Rows from block 2, named by matrix and row number. Rows with one number belong to one channel. Each number is 128 + 24 x the weight over its row's rms, rounded and kept within 0 to 255. All counts start at 0. Numbers have three digits each. After the name is the row's rms in percent of the matrix's.
# convs0: expand pointwise conv (model.blocks.2.convs.0.weight, 640x160x1x1), inputs 80-159
# convs2: project pointwise conv (model.blocks.2.convs.2.weight, 160x640x1x1, transposed), outputs 80-159
convs0.334 100:135162125155151150167171135122138116130120144105145140120185118147121149139171094122153149134111122092149120146135149150152153153129133144148105090126124138103141092072178133151126148134086111136157107129136098119155149130145144094107136157
convs2.334 105:168120136157106117158154117139115126066094161162136143120113121139118080108138150095105114149139087159128151122119124190126158141087171144154172108127152176137181104107139114077113137129095118114110120129122133143104086165175129135135125125
convs0.335 083:162106119128119142142099125128112103101120174153132168172157128122076111135169156162149144152092117143109117178148138175110105095097154134133115088146107136078103094141110111149087129131155131157133150135103126146118117121159096118107135129
convs2.335 083:078115089116114150104143129147125107130157133067144119121115169153136165103084135125145103132117082101141134141129129116110136095165167114145123123154121142156114138162158118144132151163120146183133142144129144130104128107137084145144130135
convs0.336 115:114089138106117117098109118139116163156090107145103107068106123117120109140193159148127087078131130123130100119125087125142098150099152130106141103141112127135143153135127162125097186162136071103105137124167166145108115140145104140128167149
convs2.336 093:131122164135142121126161101118083124130111109125145131111112085126093140112140162149132188147100162157087161141142141132133129105122145130107142119122144174117135112134119119109107148138099133153117120103127155145136139133117136134125124074
convs0.337 087:135173120137108167109130197118133098185171121123120108147111124129101152130152143131103125152109163152115145164126118111163119135075134124113098131158109087087135127115138088084122147106148124125127128126113127135126149170149158118123106149
convs2.337 100:122124171183114146128106108125095134146139099131093146107126123178127152130144137139120114088155118113151129141122094139129110100135156066180091143119133107144110155087142109154124102136121097117141087122110130096148095135136144106133102140
convs0.338 081:144150087095144081145060110108162153147089126141108107064076161130166108161127109102154137093169140129117146127151116152067117141117139131083144152107133141158101127164089147121122121129155152105132168132104119155133133113125127138145109159
convs2.338 081:116106128159081144140141133119114160146133106113143161141114090105168131155124169155132141116134071160125107118139095130131123141158108121158122194109153166097088116108096141137070126137094099126140100120126143133097122163114107126075161104
convs0.339 111:147149157124145157109139117121170133159121103134183121109131132162145143159126150134141097107101112099131143165135128147139139132101159174122185164154096147154123144140142079108111113169154088132097120126117130107140139088074135083146106152
convs2.339 109:134157093150107092097181106105129165102125155132132127103111137135092119105130153152156145127103167132121155142103133108124111100131130193135134102142133121150151120098130101133143131130145112133098104121094122135117133119122139119140139146
convs0.340 091:128156131108171167153110132141117119164150114132125129149166118125175164145126124151125125118106114139167104107133107143125139150084107098138132130169103109138106106148149144124061125115134085111128145181196135098167132134096101131120146082
convs2.340 105:117179090136090121123146135108147161162083144098086090156143120116159138113126091127114151141129123129111104129159119101128151158126101122112098129110153140134086157109121106128169142119151136093135090106099130158088170143086093145066138116
convs0.341 088:140129183115145139102093085159109131143120129137160107170152092174138169131098124142133118135129129125117117142166111111125083107138121144108132107121120129162137147103117163084162107170164134128120093124162108123134150110116133137130119107
convs2.341 086:119107157114147133199128097127145136136121111153098128143154086120126166117158108130108090148110138121156125117138117162138126132126166091133160148099121131118119100108088124155071137164154103107144089130083132166133115072107131112146168141
convs0.342 135:146124147124125130126140160140112118081159174119172089104140152134152134145114125126151107140142148196131105139079154144156144088127133159177135121150035161132131119140125145160133111092121091122140116120144129200131114141159128100120155134
convs2.342 104:124102132122128147096189134088123111112127097118145141133093153113097147149152102118089147143140103157118087096112163148127077108127154101122130131130084156113126126126085113149124138137134141158105099166109120089108134140164112139126103165
convs0.343 105:168175161138140128164156167087096083109143139129105154126114119107107183108133171146142161124138125127129098097107116127112132127126061155151170164132124131140133089152106118077144147158166124131149088123118115128092119142133109103165113122
convs2.343 114:110119131086126127149136133146083069131149104132136083141092166148095157114158144163147151165138136136151109136153115112119143112127108109091200111149086151133090100125144127136136139110149093149104146133127128121163130113161121112106145134
convs0.344 113:144115119144153149140126122089147072127177190096114123129120152147124125153085127170126201122125122159196129138123169146104132162124100118148155132157149146149102095127132113098142156164161126130150095160158138122161139117065133111150109088
convs2.344 119:097176165150112119138136113194084192133132155151111068141087114119082160141144158152119145146120149094098153152101099083136155103166127125129120105126164136128128091141116125124135152127110139171095151165105136139118140109148141124106102091
convs0.345 099:111096166111174148140069121120082114121118119094097106135084119097099112123100128155126060148141154113163137132144139084088108097123143114102147129085081157123143106139169106120162111115107135107134102126111108142132131125127127140127107139
convs2.345 107:135149131129149165184091163138147166168162175066094127131117110150134113131101124133098140134103147141134117132143124149121095117159075114102129105177139126106143104118108127148161136129119150117137126107090145164101119156121177127114161108
convs0.346 077:185076103133088109104152131119192127168135150152098131140108112111139149166080165132096115118143144180128126107120142130106107135155123164095095101135106126170122168134124095107165150157128136132125142118124104130083128139150106147142103109
convs2.346 081:172111105134134133110165148162099113116100124132096100112156113192136120112095131123170168129145143129113096141135110130116074148144067187128138114123118157136170162149118133153148105124138129135142119107147144135150119143162120105110145130
convs0.347 091:097149110149136154122149139092132096157147098134159111122137077132182092100113116150128150080135152171114129176117125137112125114100136102123135131105146085164077122133133104168166114132124117153125135130093127170126072117176120086199100140
convs2.347 108:141134094097122135112159145087081091143128139169168133096142117153098114112116128133123137172085106124126166162140144141113119152109172136098096152142148147154153118085130194099180119135106119159143126096154142173094117128117121099140104107
convs0.348 088:095161157110083130125153121117121117136162103144121120103163078107146133110127120143139174114124097095120107139093122128117143100112182123107126085156092120104105106095151169110141125115103120116133163133137137109147124069126123125163122094
convs2.348 099:119156129109161129150143144111118161142151150162101116157104148123137142177135107134121085103122132114110132144122107156093108115145126111120105095107128122123156174130160158103099096095134140117135134120152124159124110086159071139079133131
convs0.349 095:152111133125170125162107118128189149104075121116087132148121128120084158122157115116127141129083132105097146143096139132136092074105141115170137151138149114093125085152111128149161114119167110106120144155146147085106139136150113143117138124
convs2.349 098:075169086154127175108150121166136129177116106112136124128165101146113136109089186177066120129127121159153123125130073115159106112122104127110122135120102128121123107093123100136127108133154131109126112119093142151136119108170084107134116142
convs0.350 102:125138106103097126138091114088107167114151125127144104082148105145161134131157183145124097151101113142117117147099105135073104153141135085097160158121109082141075187131151111159094133154128132121105100098160118156125124120124129135137136133
convs2.350 101:144131098137109149158079105154143150104125121163135108132065136156140115159120113175117137089145083097116084094117122140144096145145129111114147130151104090116128110129117125153127141168120146139122092108147129120139130101101137109122116119
convs0.351 079:094145093119155144133209120102135152114144121146099108114161127159116145099146121115108127178081138138155117125123118132123135117129131152159127113149143150127084121086152096127116081161131140164149086111101123079124121122106112100122138140
convs2.351 081:129142125108144134126157076093146109122113113135124136143128100120105120142123121111102104119124141143120118105128134113088162167143130144183134153124122117149096167056132137125098121158124122105117116143117157143106110140126102124118124106
convs0.352 111:122156105083129149158093168099106141147172179135141134156135097115130178134147124152147137076142131162116147131118123127125141060124116148145161124174119146174178112119081103117138147190125164136129141064133115134171138137116090095157157147
convs2.352 129:139099123154114127075115145104110147140169082158163116123092107133124168130127123116168117122138133168103165110124152103123132068128112164150112116118138083103130127153100148122135095157168109144166163162133136133102092134086106170126105121
convs0.353 080:131074105117134081106143151149120101134128105097110111133122152140140139097087090142110151101124143161115149102156140114129104162116140140137166164106121106123148101072130159132111146139130151088139128104133111113123152166121158133117110168
convs2.353 075:159132145145133125125061137130132129128110182125189079119124154135174114113153135096106115147142119148118120158120125056135133140125092117120109099120122110107094100108145112183123135123151133110149117109100128115144116087128152149131091111
convs0.354 094:133184142131112095123111112109156150141140108123148123088147133112120139150126159108125122127131117151135146120096160148157146123142150120147143144125102155102111171126143087124102139128136193163140121185138187134116144128130157137183117140
convs2.354 081:114133117126106135148151095109117098085093116154036121130120151134130130134117111130198156125154106110118135137116136120104114169154177112084200091122118138108123115081154160125173124091144140125132111125136116147117096107113122126123182148
convs0.355 068:134166070113113172079144120146138117168100152128089141135106133158148090186115169132125115152164115104143126146143127110136124145140123172110154111116109122112061141115117099126109114095127098130131149140123120109170143100132130155113108129
convs2.355 068:171152117129144131118140110148154131064108127105133170175133149110097125090155138139160125131124117107106123125115096120136154086138124162126106133120092156131106192138140117104104173150147150167104094150125166172140095107093112150112129167
convs0.356 130:172139163133122113134100126167112160122143087144113118094133095162105175106139116139168099131125103155139151175062107122135114125125116122119155118132129119166085123113129151077111168122164115111124123139118120147128144091135139135165148123
convs2.356 114:152127091148109125143109137109130103137108132141153128083135129141132081090149110115105120122121127093151141160089174111131132140142157107111107102121152155147092139142104147177134154114129164131109151101092132138157136084104102118129132124
convs0.357 118:170153137119115117162107112137097154102110113137099102110106165137110127184178168145147131150108080135121127104124115151136111135094164158114128093201123154109155142144130133123162099113155159175096173127094110107113104120138087135147127138
convs2.357 125:087138145111124124119096121055150139120114145100140102148081154120144148166133074157143141138143110120149138206127169141140151144159109132142131123170117161108121113146143129137086144125102125097165107173110086148120115106155118143113142125
convs0.358 077:138108136112156091107099133166148116132113112165097146175178109145148141128148148111118084127134145106112175132120113106112112166093144123145143104104144092103115110118098118132111113160145128111170094112123079127121100063127117150163131106
convs2.358 075:180126079132130103112127109126124156106140128128167170137136123176122125110063113174121144194122148139130137136108127145143134151099149134113114138096152092113136149131108134134106108138116125141086123122149125097109164109114142160156107159
convs0.359 095:108133103137131092156118162134110161119107070120112130117130125104168147142163078124111167097131098120162167134150116139107157083144131128141175122166123123156093150152125125131154156151124119095151149102125141140175107156118117082131155152
convs2.359 105:129095149117100100196130147143121111134142105109131108112117111097096124087121140127115151122141124107097117151099129098134067117126125119153141138139100131105117077148092113099136072112158142135126143106121149150101125131127141142186161132
convs0.360 077:147118136164163083139141154112142105094145100139110126116145127161132152093124173136153126109107140186104184122158158124150150184145118135097146124130123108106105113165092132156111140102110130157135134122122112103139175151151133118175136141
convs2.360 064:152125178078171111154091149118147134115124145134098143123100139130139101130109138110152132100119148122117132142188103127098113139124131144121169127111139118075136173106157137115108145180104133090080153081184140107136128105107140085161131128
convs0.361 075:082102102107133160122159165071115161160165119110135116127119116097130092129139146149131146096099091104107124168141141124104120088141139165118122142148144107137123095112078108146135104087128098048093126104131128153141104115120135134156117157
convs2.361 086:118119142167121088108099092140147108112125090140150134114134086163152119134146128148111151109146131112140158153162152153139117157137133102144127158095138115094161152163147134142103162142130116137097134140105110129149134132135144139126152120
convs0.362 107:108183125100110146122156113146143101115133116079106110116152153131116102130110100163146118165100131113139117148149119154154083142169147150145112157148130112118135160123140102125127110108125141108144107149123121177117126122164123149140123142
convs2.362 076:096112096169142137107146145097125130139131135107086115121137111120090159091138119109133096111172143138114152137115119095123167109142142114113147103094137150145085147129121114125136146131124132158123066142133093135089130118089125102130164133
convs0.363 090:137107127116147153123120103092132119143117113099120108097113157124087139123141050139133094133150101116154164123116130141102135131150111175142134153080103158080089171131124095108117130133136108145117177159121159118119159109154103133148137197
convs2.363 109:113182188110161069160138160104145126150177119065134099131141116133137142148098149121118106113118158106128163105134089098148133143149088147136146135141101104096088140118137160158109114143144167140114154123101142118118130119124150133123105187
convs0.364 096:158134111115123206076125105117107115124112156167121101157126163132116122154147143109142161114118084098164117125113144123098162142083129120073104147110107103124177115108145125120137117131169150153120097136166128138115165113161109127121163135
convs2.364 114:183096099175140140106148144149102097141158123113079110109113131134143119178126146132149162170147147113140140123127117152168114108077158112108123123116079148155102132149106124116158116090116140146152158179159141122136097124140114108115149129
convs0.365 123:137069146112127116110127132119113071145101119136106149128100118102147107093130096125155096138115142128114061098128101133119135180104128140169139163098120124090128138074155111151153130121079127130135124095110128134138124134117148137124120147
convs2.365 124:124114118170125120115111100121133084107091148131124120154122109168146107131126148158174145123158163132168168137130117130084113102151146130133096087135147092156090154161159116177113114129164133111105119153094161111123134101129141154110132104
convs0.366 099:075060125142165164118132112146166123109133112112139087072164168114133119115107117113098141150090138154147143122104172158130138151087120107138137137098141138144089123120085116133131148136113136156132112118136141098129142102049186079170129111
convs2.366 111:110108147142154128128136155146100143130118083095165131128130113086117099114134127137114140120133126146132107108133123123130164153129156099156152118134137137164110104141123126140193147149138093139142147095113123149163083101114076150115101162
convs0.367 123:116130145124126159124136120154137106145171075082138109122129096134115166111091124127099116139090114119160117164120118090114116101117112166122133148135155138151145122111105110079157113103127126106130176140145125153118128157144120139122134132
convs2.367 116:123112168161153118136158154161110163125120143121126108137143128131135142102172149146132142150134122143062138115135141105122132124130133137173157148103114148126115158124126068090140134137115162152103110123130119096131160115157130129140099105
convs0.368 084:133107098129135150131152122126127127119164168160108111070130137120134107159109125107133115107118129090103110147137137148132111102151124143085152159133143126080120117128127159128069127112103163130136135128125168102089107127116128162103137137
convs2.368 079:104135148108143128120164118087161112115134114144127078124121097140165108143129144141141118124131148169086113129078132102134125172158143114126108167081172128121121089089083164148129157126106137139104104156108073089102117112121123142076166117
convs0.369 113:139114139117156111128140132076188069119131101146119100118104104119168136099143114151157153108096089133131113133174086104130119135114132127141138132137116141177145111100162131123158126139104135115170100162153162123107107127134183100107134155
convs2.369 102:135114134144089141156096132091133123107131140100122113122124128121176133118154110137179135118100107134104145090154136135122126147156132137146145130138134088126123162170202103136152155128151128126172137104067131107102162169151110134143124157
convs0.370 079:151173143145082138130129149122124107173153137126123123133140125149117147140162126171081106142159108140096142130149102139087093170148129154155138108084135155096109143108133079103114175132133116121164120122105133117126113151154146131142080141
convs2.370 087:122122204107128152153121120135105133141132111109151128154131107161164087129148121110121129078137121108114143090189117114153121090110112066152146077135117147127146159146132116116107124150134144101110070139158152163138127091147159121141146120
convs0.371 096:099128151131087123134153116171127144156141165128138135163111103163130150136094134114127092102081165121111112137126133129160115161134106153164107115146135147135097102135140108166085117136126114168152131211122166119129144136109154114125121123
convs2.371 097:148123125143145121098151137091167094176104154145090107084120106129107118163152162140144175087166116126150110136106090134140185123120122122133128127115141068130120147112127094142134112108110110144126124105074110107091157122123140142129164154
convs0.372 120:153116113157117118147188134145090167127124146102125143149111128124118089144134146138142144115136089137110158112137141114157180062115142181110140153100122094171124146136125147084139106151130128092130118132167174159142156143115131171127169140
convs2.372 107:102103150123135151112137108121096132088136163139112112122124158130166101113129152164184150126107117140105183134147201172113145099129115105099156118080172087110116105123126124101126152180098115097099129089141140111126127120104125121112132118
convs0.373 096:087154138116146146162088127094086129153120163150127107148106120123133125087137121168142106102111168130109163120098132142131144127139103099090116137153140178154126072155115139120144104148111124150146124138103136100125083101159098089124112123
convs2.373 112:135120130127096138129134161117088097131139113100129115117117140136131162125113139121142139111115146174140106155151104152135117123118114153138149126132064204148125187093129126144128139142136114157078213109124119128130119175164152169166172105
convs0.374 084:156126149117142144139112142116156104156120106104108106061128137121151121140127121150159156153067107161135116129114167104124109142126139124119080111129187131157162146110117125145171168162098108153151132144106120116135128128130152117192171136
convs2.374 106:136114114142144116160165125120168124127142149117077161157170083137120133140150092159079115139078140126180137087110109154091126126121091144105108083127145117108108117139120114175134157152107166153149149119045101098082138102100144122126131157
convs0.375 100:120122122135133135119118176162135111123159130149145107140090123094137141119125122124094133177183164127144111175119189086090158097101180130128129100155163142135116128120114123181099124131157133188127169118134126178153093151133097097108132143
convs2.375 111:112139115151152115079135109133138167134137155117140110123151136083138093145091175130176147111136126114147111149119110150157084147137106123141103144188126138129158159130143112095137159139134121108175106146115161149118114128111124119080100130
convs0.376 087:125156115137163116123138113135124118129109148153108131145165109099157114160205138143138165119101100168137153121128170102151127109111166128109097078146156140102100114100153156133110152119119117181179201116095086131131124153145120113146109102
convs2.376 089:135133093120129139125117118130088142137148126113142144099130086172113149119078137146116113128149116123099124123092125121126123072131105113117108134161129107143168164100140122107114154133109126165169099123139113123120127131159103170120137071
convs0.377 101:086086151126133145122139152152136083100104122137141105126100153170133121177145096151144115110105108103073147161146111144130134140141160128108143113111153138130110115121143135140062116107133149150111188161140155130126100113147098107132171176
convs2.377 102:133162115131115106133130114122154075098124153160097134171131147118116144163122101162090194127131121121164077144011109168126120131107130142129134098137111123154151126128110123122134141168098139141130127139122160137123097108124109150140130118
convs0.378 106:129132105090093132141146145132156177155163117141141175119119082102103152137121156140135103128118111131100102147100112098112137146147130140102152101098141110117135145125102140118089102100099134162109173150135120101135163120175139181138136096
convs2.378 118:111154136100114086131140152141126104129159174089103170137162143087120126087169077148136124136124124139134165139111138165103155136119149143116130151113121134123150161118142096117075109118071116171123138111119172139161118123138153163118121169
convs0.379 076:124100156122153121151098166169108089098140124132127140123127135166132190106106116193128096107117163076090109067124140167107131120115133132164129166101153100127095129145094138140139156109114114111141163126098138125130102132135107144146140141
convs2.379 081:124123126116126118121126161139103118125142173102121140148158097057088143148157093122135180140098168105149161137111143170102120103135150162115141139111155112161125136101097124148147141112159121129104149138149134158123134160144103150116137122
convs0.380 145:121105134135074130132059114147141118099148081097147162131165120121141086146119143203082136089135149108132125118143098118148101136149124136163170120107133127112142067086124131120106100097130135155127102122121131100129139140095130090137102127
convs2.380 075:124155139138138116145177155098144092147110144079103092136102130141078118124102114173132128109141151112141106137121063139123113147119130106124168115118113083139158157148104154143172118120114154156111132167116127155164118090096145138141143128
convs0.381 070:120106185135147116116154176122098125135159107146115145138156126168167112119137157100096154149092136103172143135094145121071121133132079124108124090119144154161111135100163103123124072145143123086112143096159133150076098105089100186121125132
convs2.381 084:114153135089131139090119132110137113143166172155166158154184104111164122132107100141117121137120095141147138084111112113074118137157110099100138120089146093121165124130141139092114122170109115097137104150125122122129114111172084165151124121
convs0.382 084:128107142160154154097102127144118142131127149152140095079158121080124131161127155164119149138113154157078162105114147106153097141135135117149132104137133100123104154163123142086123107135123129163113161120161088115118146138134094156130126149
convs2.382 086:113146160124089157129151105097114118189135100120116126136178127150128157157124138152124115156135153143152147125137164165118157155123113123142129172115165131081087100102131122125125113181105102144151107177092106100171118104156102137109126090
convs0.383 112:103128150146135154134120160099156106096140180152135107104176145144146139119110076093131132139108137135172123142109116148135156159099125122111145092084140140153134125140149168114124132088148180170111093122078139127127168133115172105112118142
convs2.383 108:103123126124147173124113124135133112150144121120161163139140150120139160127110077125153125149115155166117092088148108100134112119154108109146111163140079125118110098108168102152178150142129086099131161160127139114137113113103138177144102147
convs0.384 105:141140111157166102142162194128138155130121133157122136132095113116128124142131113105154121138155124143119153130102116125101157099144134112098115144112084103131123088166117106081120150131123098120147132120121059141104063118104158096124116145
convs2.384 134:099086115122075129149134153125123101073090151155135134129091090154080079117163150120136109119124158130151157086111084122140157113153148135133155111143135136127145118079131100099139139135151154180163099107110128132108121120140133125153123150
convs0.385 102:127085088147073095142158106132087092171155124140125100102130114139132126105145121106132176168138112099146116124159127131087179090118116153159149113118070110104124100127140126144073119156145143160099144121138105177142123146130121124125133091
convs2.385 103:136093103130142102102134132156115115173097099113157133160148137136120140124107150141131106121143126107112138124105122088112110116129102108141150161132123139107108083102149130102095143114184112170143120102146145105124082152136158161088158139
convs0.386 107:135172149107108117147107180146106136112112125124149107156068156127128138180111130102103150119131154113142142151095141033126172097165130128135142128154159150120089129097167150163087122097116101138142131124157081106146117142108115127127132124
convs2.386 104:095140137105170134181126110142161132129090102128150152146150113135139173126113144131128110090141137138119117134166107144123121114120098134158104124109117155164138148097150139150113139131145091153108114127104108120124089073166140118114144123
convs0.387 084:107091133088187111136161152114104103102123150176121143107158128123112140101127120135099134155138140132131123167119127134107096141142171122119149083112157106117110096122123142098107126123129166148120124133122168155105096146170114084102146168
convs2.387 107:132122107115121131106087148130146083128138131121155146121148119092113161123114115160114142151109151077137173139146169145124139119140088152142101177111090117130144145114098139143142157083113121148177162128164176118147153170160127143157157108
convs0.388 102:110168190134100129140145127142136147152149170124135150099127157117161182124136141144135172130091118105126120101102138159174169085133164126107158088111109115115131165161144132144141129143068096152121127091094140130139152115146118134114105107
convs2.388 098:141118171140136105137108152129140096175140118159087094175160139160173164112118125130140111143150123103124148108139126128115128100111131130120160160119088140165177099159157130160149145202176133149121113160145097149110132129106138111140164137
convs0.389 095:164105119087140104123138121162094120089110113101087137156101124121115136149082122149169083127114074132121091122142122145128159144082140135152127158096132116141138133148128149149130196114103176147105100144141142128165104107120103128106137096
convs2.389 109:136064155137150092100094115121141137110137153153143151147101095113126117136157161101100123081133055143114146100180107099123152112141124133143123121117146130084133107092123083120114170142136135114109142138070123109129160099154130132140121135
convs0.390 103:169138141146119132140135106125136139114107150168127123111099129147112162116156172135119142092106106132115150119108119139167093117070130166144134096158155131111142117146131141115193142134139164108113104077144125122127139088131115142152152128
convs2.390 108:131132125140137120159115133117091119067167108112104148185144154103082141151117128138143142107116102104097166119122144144081133127144155115173097161133139152138076132134149152167142162146127129120125148145108148156123149186115176094157129125
convs0.391 095:091153124143144152146138130129129102122091167115115158123127152129128091132141128202113104118089099125135129128146113110102113158121157155123114141116146112108116134096124161095078078098129103144114131160170098107161103111142145147132148129
convs2.391 087:124152106094114117095106097130091141131142114148111098125117099133134143129137128117070143124113096150112142160092075139121128115095146128133117113134126126141114138161118134069143130130138110084170128106115129129133134109124136109088107109
convs0.392 138:136117080127114155152130072166118119125087154143167100107100125142092130115060154139108130122119101133117093103103136102090119145113083126087143128131117142168092147092140123157148081161127165116119153188132111130103103101106133108151093141
convs2.392 089:116130134121124149117182168113107109108133148143152135152130112160141146144138117131077112109123069120137113146126105150120072098137103074133087113135055133133126146107118103162120125144151119152093131143119104112115118132134161133121173112
convs0.393 089:151151135141132072114112165067117131077132122184140141153142082161135120092111142133148134100068155129122093097113123164146133126141156126124115123126115130109147148115114147153109130139144087131108101128212110125103142126140124099106155096
convs2.393 072:140133109131130162141119097141164110147112117096103138108106117168168148126114105123108130142110143171104128174074077160142128078130129139117142139143090140135141148128111138133108106139111100153083143107137121119116171119119122116164129124
convs0.394 099:103119119134122138086144155099125088130135109103135119123130137102152092142083146142117136129093090141138153133158127179123132145170136104122150160129135119065086102119133159160117139148100096153164072137095138134135127126113126079148070119
convs2.394 119:133133115099145126139120137131142129112148151149141176154136137158114124131118114144151145120128159111098100126102088145140133139128143077119120134139110183137123110141164108168142142114134139141148116113120153195125188144161081164120130098
convs0.395 103:169073068119154138102118073131149130104127154109157114143140114163076168181128130095121109102138150135122130154094125135141068116107107112119108074116140124148133123144135118127143162146146141121116121079140137122140177114104124128126160091
convs2.395 091:135118127104087165105154162137112136109139129100105134122121109120100144141088144133175160111110158146148174091130100151101139158097106121154113182103131122145104148089122084120092158132090113132104159125143153134096131168107123150147111129
convs0.396 095:122083140140098112129162137117131118215095151114156094153178141128124074116150115122132176106158161116145133073124129113118111097145132129138156134095135108130099169133100112114133174123113147141113162119116099150138149124081165139106106120
convs2.396 099:153163137150136115119132147110113076163114131140098144132095104158146118126093127116100124093122111135118119087115092147094166163153143091140134162128104123111101098122104139140100169159127125114109143094108125088147082117160080103148103149
convs0.397 094:167112099121107159127155128150133119119137149153112141158103131112114122154117141118101134129158158125152196133076137132151116127098142143096103131191155103109131132123197147137135128105118133172131113115150119095113140147143130123155121152
convs2.397 106:144109084097131130123098123139090145125172114111164095175126128131073147129132126138083131119086152144172151138150105116113138109109130119145082119154145127142101129096197141118148135120125126128123150112137132134125140131162179136124153109
convs0.398 118:059115138092116114135092124121160122147162159136142138164174130115109140094121096113133144142100113086108148093088113145140129121147168127144116124099142149090115115191149131116113090111101128129095142140128125155142109136117142156094123152
convs2.398 106:114088148188053117103174135098114097108169133119126136100098080154144128142080115174139151160158157083130142147127120140091102125110111153122128182139101179125106107095142131154138112130123145107180109114107137101162142114138115087175112102
convs0.399 110:139103141138187074160154168141101111125186087112150109113129146159130126122114126144148154139125063132155115103115150108087186113143111162098106166106162123114126112141109129146143139102115142152135114166134169140109151162151092157116136147
convs2.399 099:117120120135122137129122114100149119098164141121115150104128117111137134084136158127143152099098127128127140141125135112122115095145121098128074079086122141075120134115135128102132119134106075138143129072147135144131089150130156084116118143
convs0.400 093:094131120150126118136113143128120120129143153113112129149139165120119176137112094134114153152110110144141125123126155112113159120158113074119165154156151139111183116190113163148151102071109122143125098121143131113154094135119116098120070116
convs2.400 090:099128123112107141100133149118136122116122136140115090147160086105101131119116135091115165148106146190136112143106129123134187098127117115120146139111124136121144100115135144125175110119148155113116126170082145148104149129164122112157144077
convs0.401 122:142110118145158134165132142109102145086164143132123139142148126147180144123179132124114134133143123128138119139137142159105119164105090147156132182094106120136083140114105128119110144177135121165103138136121165137132060122130132143101098086
convs2.401 107:142135082127104132116162116128128110093140143138100125144136158095158151150107145130111132140102111101116094068127116136099132188158120114098153098117126118109089101132111110130161141092166120128105129139124103154123197150124125123176153152
convs0.402 090:123157120097121150092108138144133149089097111159167097138140122102141123126116121161151134138160125103112103127134132136136143082146146138114149131110122150106129131098113110149142138103138169122123154134130101076134086075114189130150134142
convs2.402 117:141071172107136130118125116123123121120083130141118157193115130165154133105089105141135121154118132113137115113167135090111138083129089132084079167118144163147129138189126127161132171158180128107140086147166101113148139127119146149126144112
convs0.403 050:139113100131092091130163109098131079115116111157103076098115155117106078122138149132149161128089105078109116143112137150139094107101148109088123125110115178128091158134092135108082164150080120136166145157156097128129156082101081168110115135
convs2.403 048:136112147120131162145122089167129141126172142089115146128122149143139152102155123118102096099128114127104133122138098124123156150108109084124144086137121124130103140150134132115117088131087128115122149180150148136139131102128184152159095150
convs0.404 103:137078110089168121132115083142125127112095152124144136103116092129117124104170166153145124177126101145129106122116112116080117149162105125085144135140126122163128159126131138153089122123096125122182191113130103098117145129162111146143131080
convs2.404 087:143126123108122122138137150159138118132138093137184133111131120091173112151162109126163133185104125146121149135151176125110161165113105154110093162118126139120124138042157110117095130143141100138104157122192134144107131105119173107095124117
convs0.405 082:196150183101117146115118112117157152124171126161131094143102093138117151125101128133152088146101138143157148133142106109101162103089091137104114115106104122170168116112146107167166124134122102118137102090162136152126124118144139107135058121
convs2.405 084:081151137054106108133148138132105159110158148115137145122120155125107134145162110113118165115167084141112112109123139105127150116119093152133118140093135144108127136124142139147117108161151175136130142142125132101142139159165054137114206139
convs0.406 089:139113158125132088144157098124152166130147107129102107134159125171123143136122122135147088149095122126098143082154148097063129126130164171126134119107103151148172130146120160123167099116121137067117101126132138099092178167141136092155136169
convs2.406 106:133106098156114206158107136146143111132151093108068141157123105146154147158160105120107139111086154121119112126145138198133111105165113140152116087130090104146143094144135151170149168174134138164132133121127100112139129159134147097188094102
convs0.407 117:123167121093156157083110154145101112135073161112114133111144149092127161066129139163131095106182169142109088115152107127113145089140132129113119167078122138158125136115163141125104124146117112173123137179141139113117133077157151127148170137
convs2.407 102:118088134104109169134143110141055101129124146138134085134164141126148142106153129152155144113110105113085158146137107097108112105141113133125165124042122149115168141128153149092128111160138112142076110100145117146129153142150123092106116181
convs0.408 080:119087101120102134119134160174152133148166116165146145121143113094139127111134130085138133122132123124093099145132151177114151142119140154126131089117113167132093089101147118146166112163114136125109101098127151147113159130112124155150126107
convs2.408 099:104151115106145146083174127138125091119116092151153110152156137137116116116121144119131129101099125178143133122113130125095132154121135076125105094145133145134148101165150111076143139169121104115125120195115152164090135146157112160161153128
convs0.409 113:124123097121169170146116128120110115084104111125117164121107176097159126132158148126122098163132075123098138101144140126123144170112121097128122164122121139106142129142152160157134139121122102142094119126142167119107061139172103122147135128
convs2.409 096:107156126154105142135129115114112097125158132173140078163129127112107127140181149148099132155098104125135111149110164120136168155170089151114167123120150146084129181076120120137122133156098143125096135146094110137115162147090118137133121128
convs0.410 094:189118151127128141115126112168121128106164116158134104127115147172111113155156143094112123155129126120122098133129112100103152109120111129130115114080135086082102114166060129128151100094144146149123115116106150114136117160134102095126136126
convs2.410 096:129163144130124168150130099124129181124135109127162124117126092112140133140112099119117115120161126117111123147133095123117131139144186115136141126096138115178153144089095112131075121090128067147098134150147113109075139103146094145144106137
convs0.411 080:146165131124076097127159127130098100095128129135143125128080130123136153112104125141107157126133130093153111151138180164115144124078106109128151121134158152117142128159121078132069104114110112130160127139127184107148122143140101167127118154
convs2.411 076:082137152118118095172124156117144089109096144155149114113106105123134103079141157150127124128131107116113144119134134124122139164151117139129154123113139056139167144094160136126145118124164145115070140121099135160088120134090141133102132085
convs0.412 096:148171098070123114092133146165124154110157127106126139151137137125123105126127106157116136134138154141130129124139161122102118123079148164118113111138113162065132121158144141152137084146186151160136129114092112134160127160164158138178138138
convs2.412 090:102164090136101143132136105162097141134141087129133110119119140130096106110127120138153118122116104084074133136084126108137137104197151113156105154155158116119144173107135111124137110131115159151166177145127146128086109134134120082098122120
convs0.413 111:129173111143127127133150184140137134065158091147152091156165108113157109170103143078134128091092138110131096113153149119144151137108096155126120121165158157158172130124168132175130134168193151109120105114156139106138122105126139110099106103
convs2.413 121:114127115112118123135109077165130144105078106158155140114141120110190120145121152105161150129172150160104126125134132152134135127104096081148180135128114111145101105088151128149114106156093117116144099151106121108124093138116145124117136105
convs0.414 084:124137094125111121105133139130124083118137094176130133118179082187119134152128135135160088090128148122129132138174132158121130112130119138136152142155124119125119156145151117141141142087164107115099152137161105119114101124163123165100130171
convs2.414 098:135104135129149142181122127167158126142139152115103158156179129160142097108106151176088108149133147129119113159134112129137109131121130135080151124119156104116113064136138108135128134148172185116124165143084158108161134093108128151136121099